From a checkpoint of a small segmentation model: encoder norm batchnorm, decoder widths [48, 96, 144, 192].
Rows from block 4 of the decoder, named by matrix and row number. Rows with one number belong to one channel. Each number is 500 + 40 x the weight over its row's rms, rounded and kept within 0 to 999. All counts start at 0. Numbers have three digits each. After the name is the row's rms in percent of the matrix's.
# convs0: first 3x3 conv (decoder.decb.1.0.convs.0.weight, 96x96x3x3), inputs 27-35, a 3x3 kernel for each
# convs1: second 3x3 conv (decoder.decb.1.0.convs.1.weight, 96x96x3x3, transposed), outputs 27-35, a 3x3 kernel for each
convs0.9 099:448482518416442523472490512498523533514527508524576506528493512517518497502460470483507437513554434495502435485511579502505529496524524484545552493546548442529541478497477515502523470497502494502497544535511531516523519502459492487477516489453
convs1.9 096:506513505484458494483452509482451474470444454491468413455507515462489452520520496460544534463548550466532507463535522462496494491530552443567463462561476455497422480510545479521591482525548523516494515522512499495456550475486570492511565491533
convs0.10 095:473585578457525524475488519508502522536544545443491521483495477429455446475483459517489547477453520455450502454483503477565556546558542505501501483537528480511479475478482501488498513473482479479491498522525499466505499473457479466446434455459
convs1.10 098:525516510498483483469463495412445458439468509465486549502547533519534561495509540496458512512488544476487538461462456534526434482483423505488499473534526482531504478451482508492506507528541474500482494512534469465508527542540537581588506500507
convs0.11 109:535522466585560484563524496494497515492481520488466500537504560557555579549543536521476450501472449515495499522541446547522437509522478517479499532503519490472480517528528491525554490499539476470493532483510478473505478473471461471489515532503
convs1.11 128:532456462514463495472481496564501543491455460510475510470448538528455492465440451451553504460610499549575499498450560515505523533502456445517539427484530515512524495444445550523514535528451493489492488527490516461421595528520548461479517492464
convs0.12 114:490518489446468454453454474493497534521555575498500513486475455451445460507499519506531541510536511526502441506487503552505466516481456487466455536528494440463467521509522515484486468498500467469496455496469482480488522522513530520537464471452
convs1.12 116:489503517526522494585544496476470463515594654481573613482483481444430446573582604435434485520522472531499495490435457458511539510499463468474428590536544524482497507474456448466480494519509510475495509532548546536534482470457466486523545563556
convs0.13 084:466469471428425443359412400453440448442447437453458512421473513483548555491511526534517523518549547542559560483498468498505504484525546572566559543550561535574529481478458520511468527540506449438465510500514489529515533511506556499537543528527
convs1.13 064:551515535554534570566522571518468482509517516558525522465449425489450451468465465487481481512462475495444469493525489520541521536541473500504470467518495432519476511496542536541554513536496559552562599584592510524527538534571524520527550561551
convs0.14 113:511478443548518510550502495544488484537514512535494483478482487549481482517484482474485509480478520500515537528442459511473537495511585535497454539500484507459480499495475483498483518504525455518498475498498454511466498528534515547563499550539
convs1.14 124:503500489469497472531553508522512486520475458492429429519486469519486479551476450410472529434482529451496553501472474516480509523461493504478484509452502460416557514545492534545467537521501501537430529542479472485453448473514514548538533545530
convs0.15 117:441471465439479486438464516440486482453475505455499504487502528500534557450510520463514525434480513494533496477512517457517473513553530497487452523530509462510507508500525514537545501508520448462504453468487406445484541540586525485545543528572
convs1.15 102:518549562461458507527520545531544550491529556512529573542513513548512522546524554473495443525543508529542491504457458451422447511483515486483460502504484487525506508509541510517551458487470523493500550530556490487494542563550487485492500500505
convs0.16 098:480515514457512482489474486536495490597527527539504534508520508545569535522569569486490494518495506486545474481560514447544474445501480436519466464517518458552454477509483496530501502537520474521522504574514505566567469493523457514525500540558
convs1.16 078:409485511430490559466470511527468456502471479565473492527455416517495533505480549487441563484438582507459605505506434513567486478509471478548518457498508475546544478526523519545538511532482529568495515549538450494479546571560540553523483485501
convs0.17 106:508513540503508511533493479527535525534533470542511438424428409442420396472431401468476471491479497530548528489500495503491470432481451483513543474497503450472503469464468517499478523521542446433445491484494457463443511509504482465489503509496
convs1.17 102:436469522513454463457438464535487491502439407513516471544573552534569576542505473464541584408467569429425474540514428479493462491529532521465442520528486556550543469468464460485457475492468534518462527533515482472451535523550488465477473516536
convs0.18 107:496522517465515513515525515542543532469474458525489459473483455516479504492516510513546523515473481479494523531532475532507516488448537452507492495491482524524522554527505495541487494491504507528522532504497501489514516499499477479465524528534
convs1.18 122:467437504507486516496512527490487475505493436475522550482495491526555540448468472503508508496488494550509546474492500465430443492534515483517532409495495526600530474491477510490513507559582507508595407441458539547613520539540538467470511494502
convs0.19 103:504534498484479469426426460523536464540555504493526484514525502515469495530504519503520540475500511515503512490541561476532556495517534473512469544563548479502498456531501464464462481481508492478493474489471503481471469472458494459483525475483
convs1.19 126:508512496526530495542504485497490451531508474520539494484525474509537520465471468456494451462511512402448502416450479522519487448457438498524493478539541479544523450443441526537543531531517461482430441483492417435464507531524567558552518490497
convs0.20 110:495492522452486557474483560497529519485485468538548518449451467469438470499453446472433474504469502486468538486517557506501509560541555457471528454452448496533511503498489475485469535510443507496485491465477462467475458500505484518521492551525
convs1.20 138:504471460516525500463505504496582544484501482527507461473456517572530489515531509446435541556514489452499538509541486433419473559485495540556566462502501459505491474518510497520566533536540434519540501528513517551513517501467519501502481477473
convs0.21 097:484482507471472507431482480536503517488491489493477483529481531513479490488470496505495454539489486528451456498501517519475544460448468488516549523536579496509559573520531559517520531508486473520493452484502431487454460550521445560523450568544
convs1.21 087:513512497527529516540553513529491452521514503471507477449471424536537508493482461537506508536499539495497566537578526507526497530552503484488506496456482489485510512550522480524480499535488520602461464519429471533448559589592529542555539531550
convs0.22 096:490490461525547489473526513540528497535465438544549512447484477479478495469494432522536484494486491543518525482418427488463407465451442511533508587571511493494455476485477498478486464455474478451483489459456487486494540542512472475519505479530
convs1.22 107:490489532544531543502474456534520518499493497427456449527560491478548574448458416528522455529535553460469445573512430482483460559561564442422458478501520526498543588597559489488466545559552513482480490464450597543583509509509570533490496529499
convs0.23 099:478494487495503454459473463530531531497512492530519479490492499516465465477495433521546518506505488546534541539553495520507433498466381528533523517506502547548510577571570514494500543500534480494500498532505476486503490510520465499542531502537
convs1.23 091:510525480466500483507514529483459489478460531517491509554525510543486442516457487478481415479510491429432469554526492508475458488476478511536545494456492548520552437434444515526530500476482567559532510433411589550584550558594502515548547532549
convs0.24 100:429446454531510524468500494496491437489485430479433383514502466510493470523502514452435441447467459471465503482497510476492501537500533471499488482499471499522510478467495455449449447403450462451440471450438462474456508460464464478433471461466
convs1.24 108:506496490449481475483503463481494506487521524496536541424476484448440436493507467536550548518470459553521508506510504525499484541478466443460490436471518419456507493492460518484482538532520506495493560557576487466469441430415468470454502479475
convs0.25 104:471448439472500472462447460484500466488504461481495500552510483556493467536511480503492502507521519514490490567516546552533540538502533418456447467438426389427412497509496472449471466440482504529500539527536502520518511547494526557540519553519
convs1.25 093:515491507487473504530485492496482505487467515522496511555554499555517513512447457465498514486510545450477490454438435479470470432430483577530539567521517561465497520557519554590557503551539499473524515484498487457510479465508477464498507489509
convs0.26 095:508519554489519531466489536599570565612596589549554554471508481477482461506513512426423519441397468494471511511478478520477449502449475538519519546522519480520508454500493525503495526549543514514504475487505482511504453488457472491500454474496
convs1.26 074:505464447507480458490507497466518511474489498526522507497478538493496513557517565447485517489550578504567595466414486514436490585516539540525551510481523490455506496524535501504519487497496548512471613545546495465463463472492470492523418493497
convs0.27 100:574570592513539555565558589516556572539559544614540498489474505512485528494496490558521528601530548577544552508524540521540516537548543520549526507561533522535526602598622574589585555562573505516485476513512477492468509496497529477485517480506
convs1.27 069:491547532520522515447494468460470517443454524438451528498466521439459506479501534469453462472421473481480467515523474562533518575575530375408433401413425388398404448421460432431468483494503490534543499514568493502534473481497452439409483447447
convs0.28 098:527543571452486522442427493487493470504544493484563546539550553525510541452479499444433475466435430476430452508544543523509499540577537538485490539521535535510500457439432418419393453454432491471482467480461461478469497509500505487482495500504
convs1.28 079:491491481506512518504533581485532587455526589509534619495501554518493535528480500524513547506516559480455463484436499538449482543461483493504490452477493409458461506522539526565564535532536575509495581545535561498486498484508490493485453465488
convs0.29 090:503471399532521464533513462503527510513515463531466469482500492463501516507518523519465513544502542489501545480433468504511509494482494441475410474498435512543483442451483444433475453499464497503491462476512490502486564581572535533566531518544
convs1.29 084:441457424443417419441419411513489476516527481489499514493475497546508490535476480479464459508457461510494491517492505507471498464437453428475483470504508459493495569564520544562532559603557528487502525513480569540540454466444523510488529540495
convs0.30 095:505529546526577536518556538547488514540493498554534507458486465459419445435451454497559541537556573464521541502537503470519497507499490456487513493519493479484488495502447510482471485494489504517508507513489533492474531531503529517520540499511
convs1.30 086:535453435479455431455419402418466497397470489436486516495530540519533509516523527486411517495413542470417500454499430472507458473522481513508477549499459483490474520504549517492540543506534541502543505499499526470520501479444495479468499484450
convs0.31 107:494564535474478509455454441534583566525532568521523547572590581471488541488480467490472460545506472526530532412436474477466497508490485462465468471424436508485481487486484518462450484441427463476465497488502524469494498503483502466473479485518
convs1.31 093:560576536524553503529474445441434502478454470515458481489440395558537549477496512532519423545524498513516501477453450542517464534548555509506526456484506462529534536563578542520520564512522478487475459496484431524505492476477551554497500530487
convs0.32 096:461454476502516498492497482563541449560507478494520532451459518434457466420453447428500471474459481500564536451431454506489482491478493488524434504508437500513496461456485421448450381396400501525496500499524506533494532554542488534515494474508
convs1.32 093:477441486514444456498464495463507529462505533494516545555528562565518566524514534588543591540512530535495522429492440479508470476500445525519477460505495482505492515558555534563564474505505469464479463495529431446481519510474496496477505481451
convs0.33 103:520504527565530553586590588514542549477523551472532577566555565553576565532545565533550497551529536553540545526485503513495537447478513476498514464494482475492530515513479472504471474490458518492512520502525526532518480498489523515477551552551
convs1.33 094:494483463522468465501500493532551500500510469475496533448483510482513467479485472483493507495452502509509543534455464518447476476445495449455498421459514443466513512522465540495465528524516522531457506520435528519460488509508491522525488520529
convs0.34 102:533491503631583555530511497533494527559527531538522541581566573535527566471496534634547507620542503577541514561489530486503529465486568485470485453513489447454462529528545517492541492487515495507509464485509473489502484463516475510530509516539
convs1.34 083:462470482427449492428445483534438537492424517545441518488476559518516559492488518477478449434466444476512485454470469471507530451450509546573583485548552532553562511462481499471471495477477542528556529507532479453469541498490530536522508486488
convs0.35 107:468453526523538544498550566554557581530553545519531524567480443570481481518467466600535468576505457588485441545485484541481446513492525471465482499505484505524530501513457537512435516479439496495470520508457479496462513531502527510468513506500
convs1.35 092:473464493451435467482473455511537487429447461466488479465549494425483508415431485468515539474535538497556523494463448465491545465470583499521507502521506481494461522523490514534548516531528469468505512534509465442440469448467457456483457469440
convs0.36 109:509522534466486471438449436573526510512503458575554531459482487464466475470457460428503484497564515512517462554511521547505500520479488517482516518456514528506536486488453477464432502481469501486479486500513509483506489482499496487500505482482
convs1.36 115:510560520500578498499531478467509479502536505506520466491485509468445455506505519506550444559550487492514442503526566496462504501455525491431545500439574475397540523544569547581568532515557517531502470437450506505522507500523487480472513496477
convs0.37 096:467470482447462484483489513498546480516563514438503455461418446483458479523458512502513520456454496459493569480465487508536517517543508484466490503470515465485555512495479470460441489485458552522508531500498548534533477494487443469462510496495
convs1.37 089:506481473555515504587554542504561561505549536445483507485439462508514508518535537568538496502482437534554540478466521472425453581539527449419495469410468520467525513517496528510519527514526475490436495508460477482412533558501535496477535546494
convs0.38 094:489453461494494470507455478512507475516481503515509487501537530492548528469508498465463474498506486489488492503485475528505480548486459525502554478505552517549525470544530473501455469436455521501565513471515499473533426463416490468468462463461
convs1.38 084:477479442509520477529500463466485475475475507494506519545553520527521514484443472507536520516536496579574536397396451444468495484505523438442455389385428379408460525481510522526520549583568473452444482422462484439455501500493526549502531545515
convs0.39 112:493465439457497481468523483532502470490507490557567564468484470489457470485462480478505525530465471507538545505494460498494494524497485501528493433459456442443436501520488466451452462449462472514503486515520515532504504493515489496489488510480
convs1.39 114:444472452475528565440456515539544565486461435537533492510493478586602576443459460512526551453443511522522526483483437561515483559576580521497533423407397469448477511540545599582553566566529510509565486494544448459517493502454494487477424428431
convs0.40 092:503505505454429457480467435461497484492484473437459478491490480480466483450447456499482452453444470422457508453481490461485489509539535542533543449454430483496491473489479467446448454447466503492531484479494467502514465484513459485502466467515
convs1.40 088:499427454584532522516491516494551610494507544506520547491443478500479498545504518598503500550519513559519526485488500517505496553550529534495538478453515498459470520530509534544521540524526448502463489495490458489460486505519523488508529536530
convs0.41 102:501498474481480480461482461543496472516515463483476438489517502485510520491521535439474462463484508475477496499530502476521519479500465507515484531533492542539482523523523532542544489483464483478498519502522512477516485444495463441468471420450
convs1.41 100:467473501503500510462476485494524561491522537548546572497514492516523538518475462585553556574550551553527530495551545458493486490454459523480470525520500531528492536509499544514491567542551498476521459469475541536548554521525531507503501471502
convs0.42 114:492434448500473513518519575480525582461573603462624579527492484529506481549501505457481537440499515494498500471450464475494480510509546512511509491492502489495533470506455489495448511504469472491499478496488466476473457524504469514522481521511
convs1.42 153:510559498503563536491522535482530588456544555469498463456494531469491495516568505498564521496541496539563494444435457484454507568524563446566478485567508491518466478518513494517510513550564471458456513511520559508479532484483532489517553502573
convs0.43 101:486500485525520520539525510465522574516488506506481503512488478475508476499541505484491567448460551502515525466514562518528531548535492542496501496468513496505556521505503515508484507497448519515496494476471480500468489494497523499529524489507
convs1.43 096:492503517516546510446496514469469493449494483493548594488456500475355396500455469530551603491451496539505460542478510523501488531451465493426455498466513460463483536553523476482478517533524572526535487512555515518503464479481485513457466467480
convs0.44 106:450416418514485471614605585481494552482479543542489499471433430556555482615538507570530490551551565555544555533570577478512503487464520500507509466481480556529568488472448489495487562542523482484479485502512506506490522488500529559507528546535
convs1.44 104:485488494544521483457492464428446482505532592434454462429437451459452449542519502529498526568539526533511510470487472459469485539523529509512514545520528503467482508487464463498464521503507461457525497481504555564561456446462466422430538538515
convs0.45 116:496547530529565507499495456509439444558463470556467495545502545480471499500483526468523538476528548452478510494496510501505472524507512495456549509475567507470522484533530465496526496523548497510502498509515521508517501500496498519479481505494
convs1.45 136:523521473501522442462516460508566454462528479473515394487497482526510487513522530474496427527481496518482498480516546489490481530528488496503594505433502492464495491489502490573551495473410487518522535464458587543547513454472525486485527513464
convs0.46 102:536502512496480465474460461484462471478517514515517505514535514491508512463457506555557514501509486521527475448444455494486497494467446487470547471480513494488505482550517514517507519562523490483502467447500501507527488487494525520532522492484
convs1.46 094:441484451546559506485508466495537506495540504470508463450515488488541538515535480499497480444425421487422432423484479463565531457514476503530468470545480458516532471488520478481523492485549507487494507528504477487521557518491558546499547542523
convs0.47 098:508493444530514508493522480481464453473422427439405419513488462539476471514509450493452462516475477516471481461465453460445467480435449509501518533522475512523517525503506537483503497499499526529541524525548535542542408413417428426431436427418
convs1.47 105:515497438553515472550555500510512460486509475504532504459479448467477430494499441533490523540446506528459497478497566546541556550549538449477502495494536506527524496486472523492481547527521498468492496487452513517458547541490563539504580539497
convs0.48 083:461484491478504463539507515407534590399499534439501538492430411502480483552541512507482515483474477473417451524500524485484524485482454504544511504477454517473478528552528536511529512517493494515512545510533554491518471486472474496462425475444
convs1.48 083:483461462446449439456482425463469411449457435433444403548572551531524504562571524525513551508472514539511523519497509436438491480486537469476488488519515503551527531515469505527475490489488432453470457500502504529552484539530485482495515519565
convs0.49 111:530485565499511543477496507542576454481526527429487543504524472507532478519525486472395476483424527493447494554547497516575551441510514455467535433455543428396491470492437501514465504498484512510500500535478517529509487507496487548512507544549
convs1.49 126:551504518573503454591536460455515391473566453473554494495547460501561531519537505510520581511472519552494510493496491495499506512455516540471431545524463520498480425481508446505489502525515498449480531507481546494503505449450464468472494451484
convs0.50 090:570526484523514473498454450536544525544509499551536494505497494482468511487528513545520542550541535542499500564579514517489451506503477480465445508530475452488480462488521516550542525545534531529527482492517496509531523537508532545537516517507
convs1.50 090:501520566484496529519532527489488444544529511553559548517520538449461465550547574496500508529508493465455485533544529473510506467520501539574527531561552510566524508519501432459491474509530515533540444465501435426474501531514517519533479468446
convs0.51 091:523492465503478490517501463582514484533500522550511527524531514515512491465445441502566540482512530493499493471481524457490507470501503461471474468450503451447461435440468457458476480490502508506521521504498514521485486490516543512520547563530
convs1.51 084:495499514459460485482469500500455388543512392544514417554538531496525561465478482473473569462452551465467534461482474450500459458463471517457531532467522507450528524496479507471468541516500533527510463473490496503499521535498452498489427479469
convs0.52 087:467490454439502473472498529507458411540464416567516460475502530521519538472531537450461570457461519440496523504500501535542556554581556527522552534499528484494488538567542520540519485551511484492486504497503543497518576546492584538479595609509
convs1.52 079:507520493547543543553558549474518496482549528479541530460454533468470520476482502504434454524441477483468478476495470464489485474488495540524532498541522483504527447502505468460502457443494505518527491486532478453490498499500492469479491491519
convs0.53 100:433469491454443485441429423490479448503466487468462463467453437477458478496461454553549506531557493538522482477505517522521561490510515510536560459486531499497512517503518452481517472461538496503442502504508512488494562549540544547516562505535
convs1.53 094:494492512541531563536556554541532491543545513573550508507507467545536506543549504470490479427433444459460469476508487531524493549561491536529534490497510498490520454483515470480534494504566518495463556537523528527485521495507500484507565536577
convs0.54 092:576596552514552556437470478544524501547579531555542565528551573478479501492546556476506528488525519539535540520454459496504535501538541469490502497518492493511504480493500486464513504496511492502497509537485547512517553541538534506504518516509
convs1.54 082:515514548483504521461462465514492543459418475487434468484480502500515554422451470460468481441451508446487525536491509525481509478467517498543512442427453519494461490475492520476500536495490490533516552529552471461516426475490405399451362379373
convs0.55 090:564511516514503470512528534469483478454447484484470510492534551507534549500501536502484540463520537507557544512509529514529505526528532488535558455500527495513526474519473509531514517552517490502506544508489527541491516518493535533519540514508
convs1.55 074:500524494503564530463541533435513575452470537496497558463460499463462474469497491461462407503433452482429412482512539507500518564588616476475486515495504483445475472471489509517529516531524450449459548544555483497499483467453499463432506496470
convs0.56 097:472472511513522553538473521417468484432461474443413427517516565559528556507512524532534488433471471478496493507475539498523520496492541509475474531472486503477489448475519509524536526510502484516482504508507541516531518523500519522519494523518
convs1.56 093:500538529480483474471484476495503559469484527486510550490486484479450466520524486480515516455500501517529495467473473489488490512510528522471494534484489523509496521548562491479507504510539459464468554547521434440448487494499529512507475477474
convs0.57 105:500489522517497519522513543472520555449513571448496589521526454518516433503542482531466504548517528546483528526501525521492446472473488504469482534501479527477471472473492505487489499473514520534509518548527538499519550544526562547501570538536
convs1.57 104:552505467499484465482508494476523476458501486474499506518450457564488478553477468447451549423435525442377498546470527566489490493446427553434502529438469541452493505513494564502512513487475508473465506567512511529536479481510483490497439474497
convs0.58 107:473505556457493531493468520467602568521627547473539494515516504529482504471493496479550568432489517443487487486497488524543525545518493511486416480524503491523491450477476463492502506526515473506494505504478498518507513500505500530517483492511
convs1.58 131:524498541501494521491544585474486470464452498438469522570553536508518555506505557469472468530506489477506502410445416486445436443458464502519519484602528505566506491465494492482528494501494424497488492562538475499495500484419495454455508438439
convs0.59 093:473509470497437454501491514487481526537479462550501492432474510460447535439484525616546500547525494514508551522483508490498491505487517479472520535517541482483526495481483493500491454479477553521512507505483484510493485488499458465507497494497
convs1.59 085:547539514522537503477492484481533470493501471466491494461521498519570552481491506475485464559546495538519508489475460507464471458483508514519530510512528532506524548557523479485533487506548479492533432441406522493468476459467535501520452462456
convs0.60 114:500490462525516496572539515421439436501462464477490459551506477586532537543557527541481498527518512502508489513468501504517516542565502505511493522553550511510523500479481490498501504508505500497495520500511512496504538545543503493482511513491
convs1.60 121:498471449494497461537526509459468551428448502504530600470482501461463450353382371476503502516525492538504515451458443516495495526516521485495495427458480544563552463475471528518515518553476549537543476480499446424417563524537513489512477481496
convs0.61 105:492531599523527555507518562475490567468469548438456496557548538525515496506477448557516500551484453570502420509502423531486449470506501549565518544558485569508464495517474529550477487503472507499540486536533486494535504503533510487511514510514
convs1.61 112:526496457490466462494448414522487518498455465456412447499516448514575492529492436451480534465490542474515543545466422556474478548537584480554537468520461476484446572546527505507480545562527481498459573537500496486441536464489560508534538540531
convs0.62 100:553493467529473475546506498486513464507508479510502471448397432497500480506517503473458438495510480505501474487445497518500513565539508527484500482450523510480510503504539504523567523527557524483494489487519509494512462479491503504514516489538
convs1.62 089:505499493463471484475505495535478447476408369489423389569560571535506511577564536447519526486499530513526518518506460478500490520513549474469480488490476482481465504555544496497471432430442479489456545526493464410440476478479477507511493525518
convs0.63 110:541538513554507492521494456552483491545497444476467429514456507504464465493439435462444476462478508484483482553512560544503476586558537490461407533498451472458512498484477510508496502497512489512493474496471522505513484498493499498503512511499
convs1.63 121:522537536516480485537512494474491497526493521503537503515509518470528548521459459492503525492538589478444515550500443478527502474485453571526538542498466528483517515493506497532515498511483466485467512479517489469485495469417555505533507508471
convs0.64 100:530539583546553597565538570424481457445452464491474489456519534474485522448462479443450503389463537400446538524526533520522546524513537500504530535496526535499527495499517501501530476510538508503530505519540534521463520523509519495523503498509
convs1.64 091:506436437491447460457470479492529528499520524487517558521509505482460466470462452512533559511495509541474513496477514555465498494425449515482449498505482503475442470487465554559515497506447483476478533534499526430464536528479502493487485516508
convs0.65 102:494528513481495492475494509480476443468477445499500465544552510510467480471478448451457503434432465470489490512488503527526544549543540519433452500472486529489519527489535512508495507529480508523521480476507525494523498462474506500490519477517
convs1.65 091:505512525448425475506489513503513533528493526543502469518536473498487514499443506559540510525570529505545567497475484454432460511529527512510512547507537573545533511538532479535502450439438485449485433452467422427489474509530496488464530526516
convs0.66 108:469488484496494509477521532504486479503499527517552546551548564491470525503485552520473518504523529474499525491451460469466481472491507470462493518508520455434435480486508537540571532522555480478447500474452480507478507527484497515543512552512
convs1.66 102:526557518506538499530527502424514499425470482391421417497543525526563512475500475464450498543537546472510541514519454514516452516518446502513562494505529470498511478516545483550551507552537551580512531537439534552491467464492477448488457436470
convs0.67 099:548563502606585550616618560506519563472410486457397456509536487529526490519530499499473518486413468505450496530504560525522490507521529479505461456478461492515490490479573456469496471476515446488488450456503505497511491515511452487499497521505
convs1.67 087:460404416493440442528486429497484360512507413488502409574565467544563471479492472512482578508471557526491593533551460492515490470495469482363503515386526513456553474512493508497464481477447506491452444459387481527458480551527430520466454524471
convs0.68 114:538485500554479500545479514467452527479453510481461528467515556446507564438479519498562449527594460515560477527545511485501487499508514469463503469424484508438515495514532497519520469492506475468499493462473471458494522493477528490492519498520
convs1.68 136:451539577425570606419540621527445539494443544520471545498451487540478506572521535419522461412563501450602498531404511492415521472476514500549526508557520499522514458423505452445517460483502543488460546533503538580531527487492472482497448492540
convs0.69 082:541558605551551550503527498526562542522494549498510512491442459514504513537484475516530490535536482565560468490477490491467493489454446567517629538520555544562609518495494510534509531541507481428435484484470500476484548524534569554586580539584
convs1.69 063:521522570484535553462506516514463463451403417476419416520563533537551555533561534493503476469515458535542504540525569547537504485525491512501554499508545459488519472490497516503527490500496514503470557607591528510529512524541478493482473478433
convs0.70 097:537505521555565520527543559492469475482400429472414418503544514500545528501523519517468472476487470486477513470509513443499490476547525439511478451525492518572513534503537526527531543521512545534514529536507540515512520520480513545510556531537
convs1.70 088:478433453459424450494463469491469465485488496474470495530505534507473480523509528498470462461443451504513532527556494520533481550564505463519484445498452434496443425517509442536504469545550461442530475427546457421516484467440492439439519495485
convs0.71 112:558518503565556591529582634443480490425476518430470551546596534548571585493548598585549476563510420507494454490505506497491523501529524475512501460462474472504509540507511523514518487486500485470487501495509479497501436455508475497505463501517
convs1.71 128:403449439417432442461467451551500446588502445562493449505475466479426428469466421493574537402529479416492518490565518488490540473465532511519515457563487478517500542544477540518467507486480451474481461516465397427488495471482540471503531474501
convs0.72 095:510520532481489523509501507495496509497503487529506462526513536552495544538521533456472461458481463455471465459473494452477496473511509491499557547521592527520565510488515515542519561556552525483498530533503499497490519527530504483489506526516
convs1.72 088:522529495469462476508527482485428382508478426534499455491448434536483464556532502547548545559528525580584551535489547520502503535520542464468464479467476472469499529493523540494504479454470538540474526573488527587490500503493510556524522541548
convs0.73 102:440421436505443432524506504423472520477467456515508453516532469529549490538556534496464470530478485491500499456457502484472517506539512516529444448506426475512463550560503554510497566519520490484495460478493466476496494489463468488482495467474
convs1.73 092:515549553492493531550516525484527527469516522491522495564505543548524553506502543522522547548521522524512511488554543500537548475486496541546539504545536532574535421472482406448448404425417484493544503471510452446484477509499535531542565560521
convs0.74 110:482515522472503514469498517468456489437464494446469493466446485502474492501459518502405466518462495515444490472507525477526519530548530498465488468488489484496499495476477484462445503468452495489511507506506514486479531534519524522487538504494
convs1.74 120:496449469474442449530540482509490457512515489580577494539530547528488496510482499527547611502510553460478533476491510474469444471454423486452422484471460521520503467485522439447492458461470545561528515517486477523500490464485539512508539543488
convs0.75 097:451437453470427445445438458482478450505466418492455441526475478494471476484493473513499480496488475481495503479455447408416424466468489483477426545490498449479483559589612528558546515535539563502538532496531543517544536519527551520525555543566
convs1.75 085:566566535555541554529506534533571533507545504482517506494499496549514539500507523520472453515479462538539508529567578501523549515515547520472511535489527578563572470410418495433464458435456487489529502493532527514558561536511530486432528474430
convs0.76 102:459496517457492497478499505464519548460485560479533527502476547477502529491492551462510450495495458468471462494444508458416493499453448504469514509473543479479510484495497498508544500494536539557516536552500533561533493463497478477520521468517
convs1.76 097:514471522493462511476451520466495515492516532514488537516511516514536524522523509460541498477564507463532464543521547553525509548530510546468479551494496529464512504494498542486512537500486498517457509533479488545496547441537564492555559470559
convs0.77 102:481500521443461489482488524480488446466532450440468460471489500446508505480500503480502490494490471524506479483488495480534522517566530479475508486491538517504548491505476492453485552526475517482510527521535498504505490499474491465508498485507
convs1.77 090:487459485494460487542516569549507453539531521495481456507539516550554547455454454520520499488502522443497500514468481546491504500458490501515467433482442456493522440484520514557499504491476512516469514488457441432476518514567530526552596510547
convs0.78 092:464450424486464439480471480453426442466442502453461500541505496527523535535540514515461515518497524513491496499466486481505476474502511511477565490475543542501550459506482460476507461491481497521466467487467471508484483447499498485475516523497
convs1.78 068:556519558609524550592516573494542514486532480495529444510449483512513498515533501477432434472436439511456472468501548494491519472494554562506543503479514515459498463489471503517458515485473503484483469498485523523464537523516563527519574531539
convs0.79 098:488481503506535515451431487486464492467493529500507578507531501505524545463483472474479565444445558447462565493509515531559544485485505508552465499531436480553414485510497506512523445470440530525512528497520496525516506521512475521515492515527
convs1.79 087:471454440487460459486491453488539495445480441470494481529527515573556506596563464498501581433438526476451552538517491528520544531485488551584526565598533535550537475508502460505491509516514470487546545533562544533575519522537529512524508507539
convs0.80 108:503551440513552465524535438504412445513410425501424428512487506551473524491489512487489546447475563476496548480474479491488484512478452465495453462504479470537476488483504479457476513492470472490489467516481468503469537526453533495461491519479
convs1.80 133:531554507548539467501540459393531578396520541443513496518529535558548554519520529510489473529469447509408408483503504491544535562516488560521506529493536522524529497502464504530530517528531443494533474470504581522503506488526529495502562533493
convs0.81 088:480430447489494422507519452580546503589563544555511542575521531572559579614542503455444495467465473480470501498458462520482488533493541479461538482452486467480483578549575575546548574551553541575568564545529503542532540521515480524485470527521
convs1.81 076:508492494520504517482511544502473493477460473493466433486447478509457472527471508554547528544524507518533525499507476488495510520524507567518600540477588592485578528507510514521510464440429578603538547556505518541477448517548479542505515574576
convs0.82 104:405423469486523557525544579495519537527548488582537508535548571514532571522499510488499499497485497472479474534524528551519488500543524468502508510511520524530574469502506493495548485501514516525491522543497483506495513562546506530537534545542
convs1.82 098:525522546477461484492458461450452512499507538516523518520519532440432488482440478530567563499496560498450487515495467472521514450496576486432466565517521589544503493519497482514488524545489565520493473433451528509525472498505453453442491497510
convs0.83 092:468476478463498505433414457496437509427442497447466507463486486492486519528530521526453473525493453574492467508482439535476502528484476487461473446483463460475469497482448472459421499494422525505524515511490505514483485499563452500535492513545
convs1.83 072:465462442513472510540536506491490486527549495530560500488535525488555537558549532564520554565538524550539526492498485486529511508529525469504500507534527449473474510491485540522524547525543495499499514535516472485511493483534504497569505475545
convs0.84 082:506498476528546502539570553527537531590514516569585554549561563517549532519500508499547544545549558542618575509520516524515555537490510486445505487479503509488517526545571554574587569593560544540535567586570523539549454489477493522496492545518
convs1.84 086:562566587515552534523520554459513538447495510461501517432459465486499471486486451453439437465422476497478493459462434473456437503507448534534507530535537535541542477499501473468494549521542501527505522544547488503493542496499509455489510450449
convs0.85 088:571551544526527517534533532484521499520538534501562538507538489533529533543559550520528517496542538524575543475487482473466469524529506476467535498485504517510553495477514507498509506466469487501454548494480520505520513487460494493488504485502
convs1.85 080:468472425500458438462448453531520524522501500526504471421485478472503501499491509420456509478518537456481471432453486477539543509513557481451420512471453533512477594568601516522558519520542481437456533490464494461472476443436526511506564523536
convs0.86 098:506464464539472481550507435505533477471478503464462456528551511558559552509529539536522502535545482553551484526512505456486488463498497501520526524517543551504537531515481524518522523560538500511505555522523506505522512489480506505490507487518
convs1.86 105:527542522427475460494502475533518503556540518537548524474493463469502442510544490437501458452471446469480502496541551495483433545506477479477527508497483471460463519518528508528500456457443491497519568533518515461464524512505496516529514494508
convs0.87 095:547546513516472502562516551555585550524544524465439479548562494522489481525514494498518523483521494547554497540499480542488503498521467580569546531519521527498496445506501438511466487494502519510492503502512534547516481496484505497503521503487
convs1.87 096:455471462485481466543526491547505501521514517500484520494465436524491450492482458485441483475402437533475482463505525485501497494458513463399413469448459534546521466467433508500453515486475516490488455415457547518525496509495463490474460471468
convs0.88 105:500531514511546516502530522519486503536491487604513492519506490471485476433461469554489456488494473533485504539516530518475497561557542462484452477462482504496490446455446428479457436458440482509506498534530472537502505518530504529505533541532
convs1.88 143:518498497493467455435468459436484474449501486454498497510518542538489497573520525468461543455449549468430495529582503458472415501448423522493545486465541544485535541556531521546540497530560401478540433462495546543502528522546470430446510474479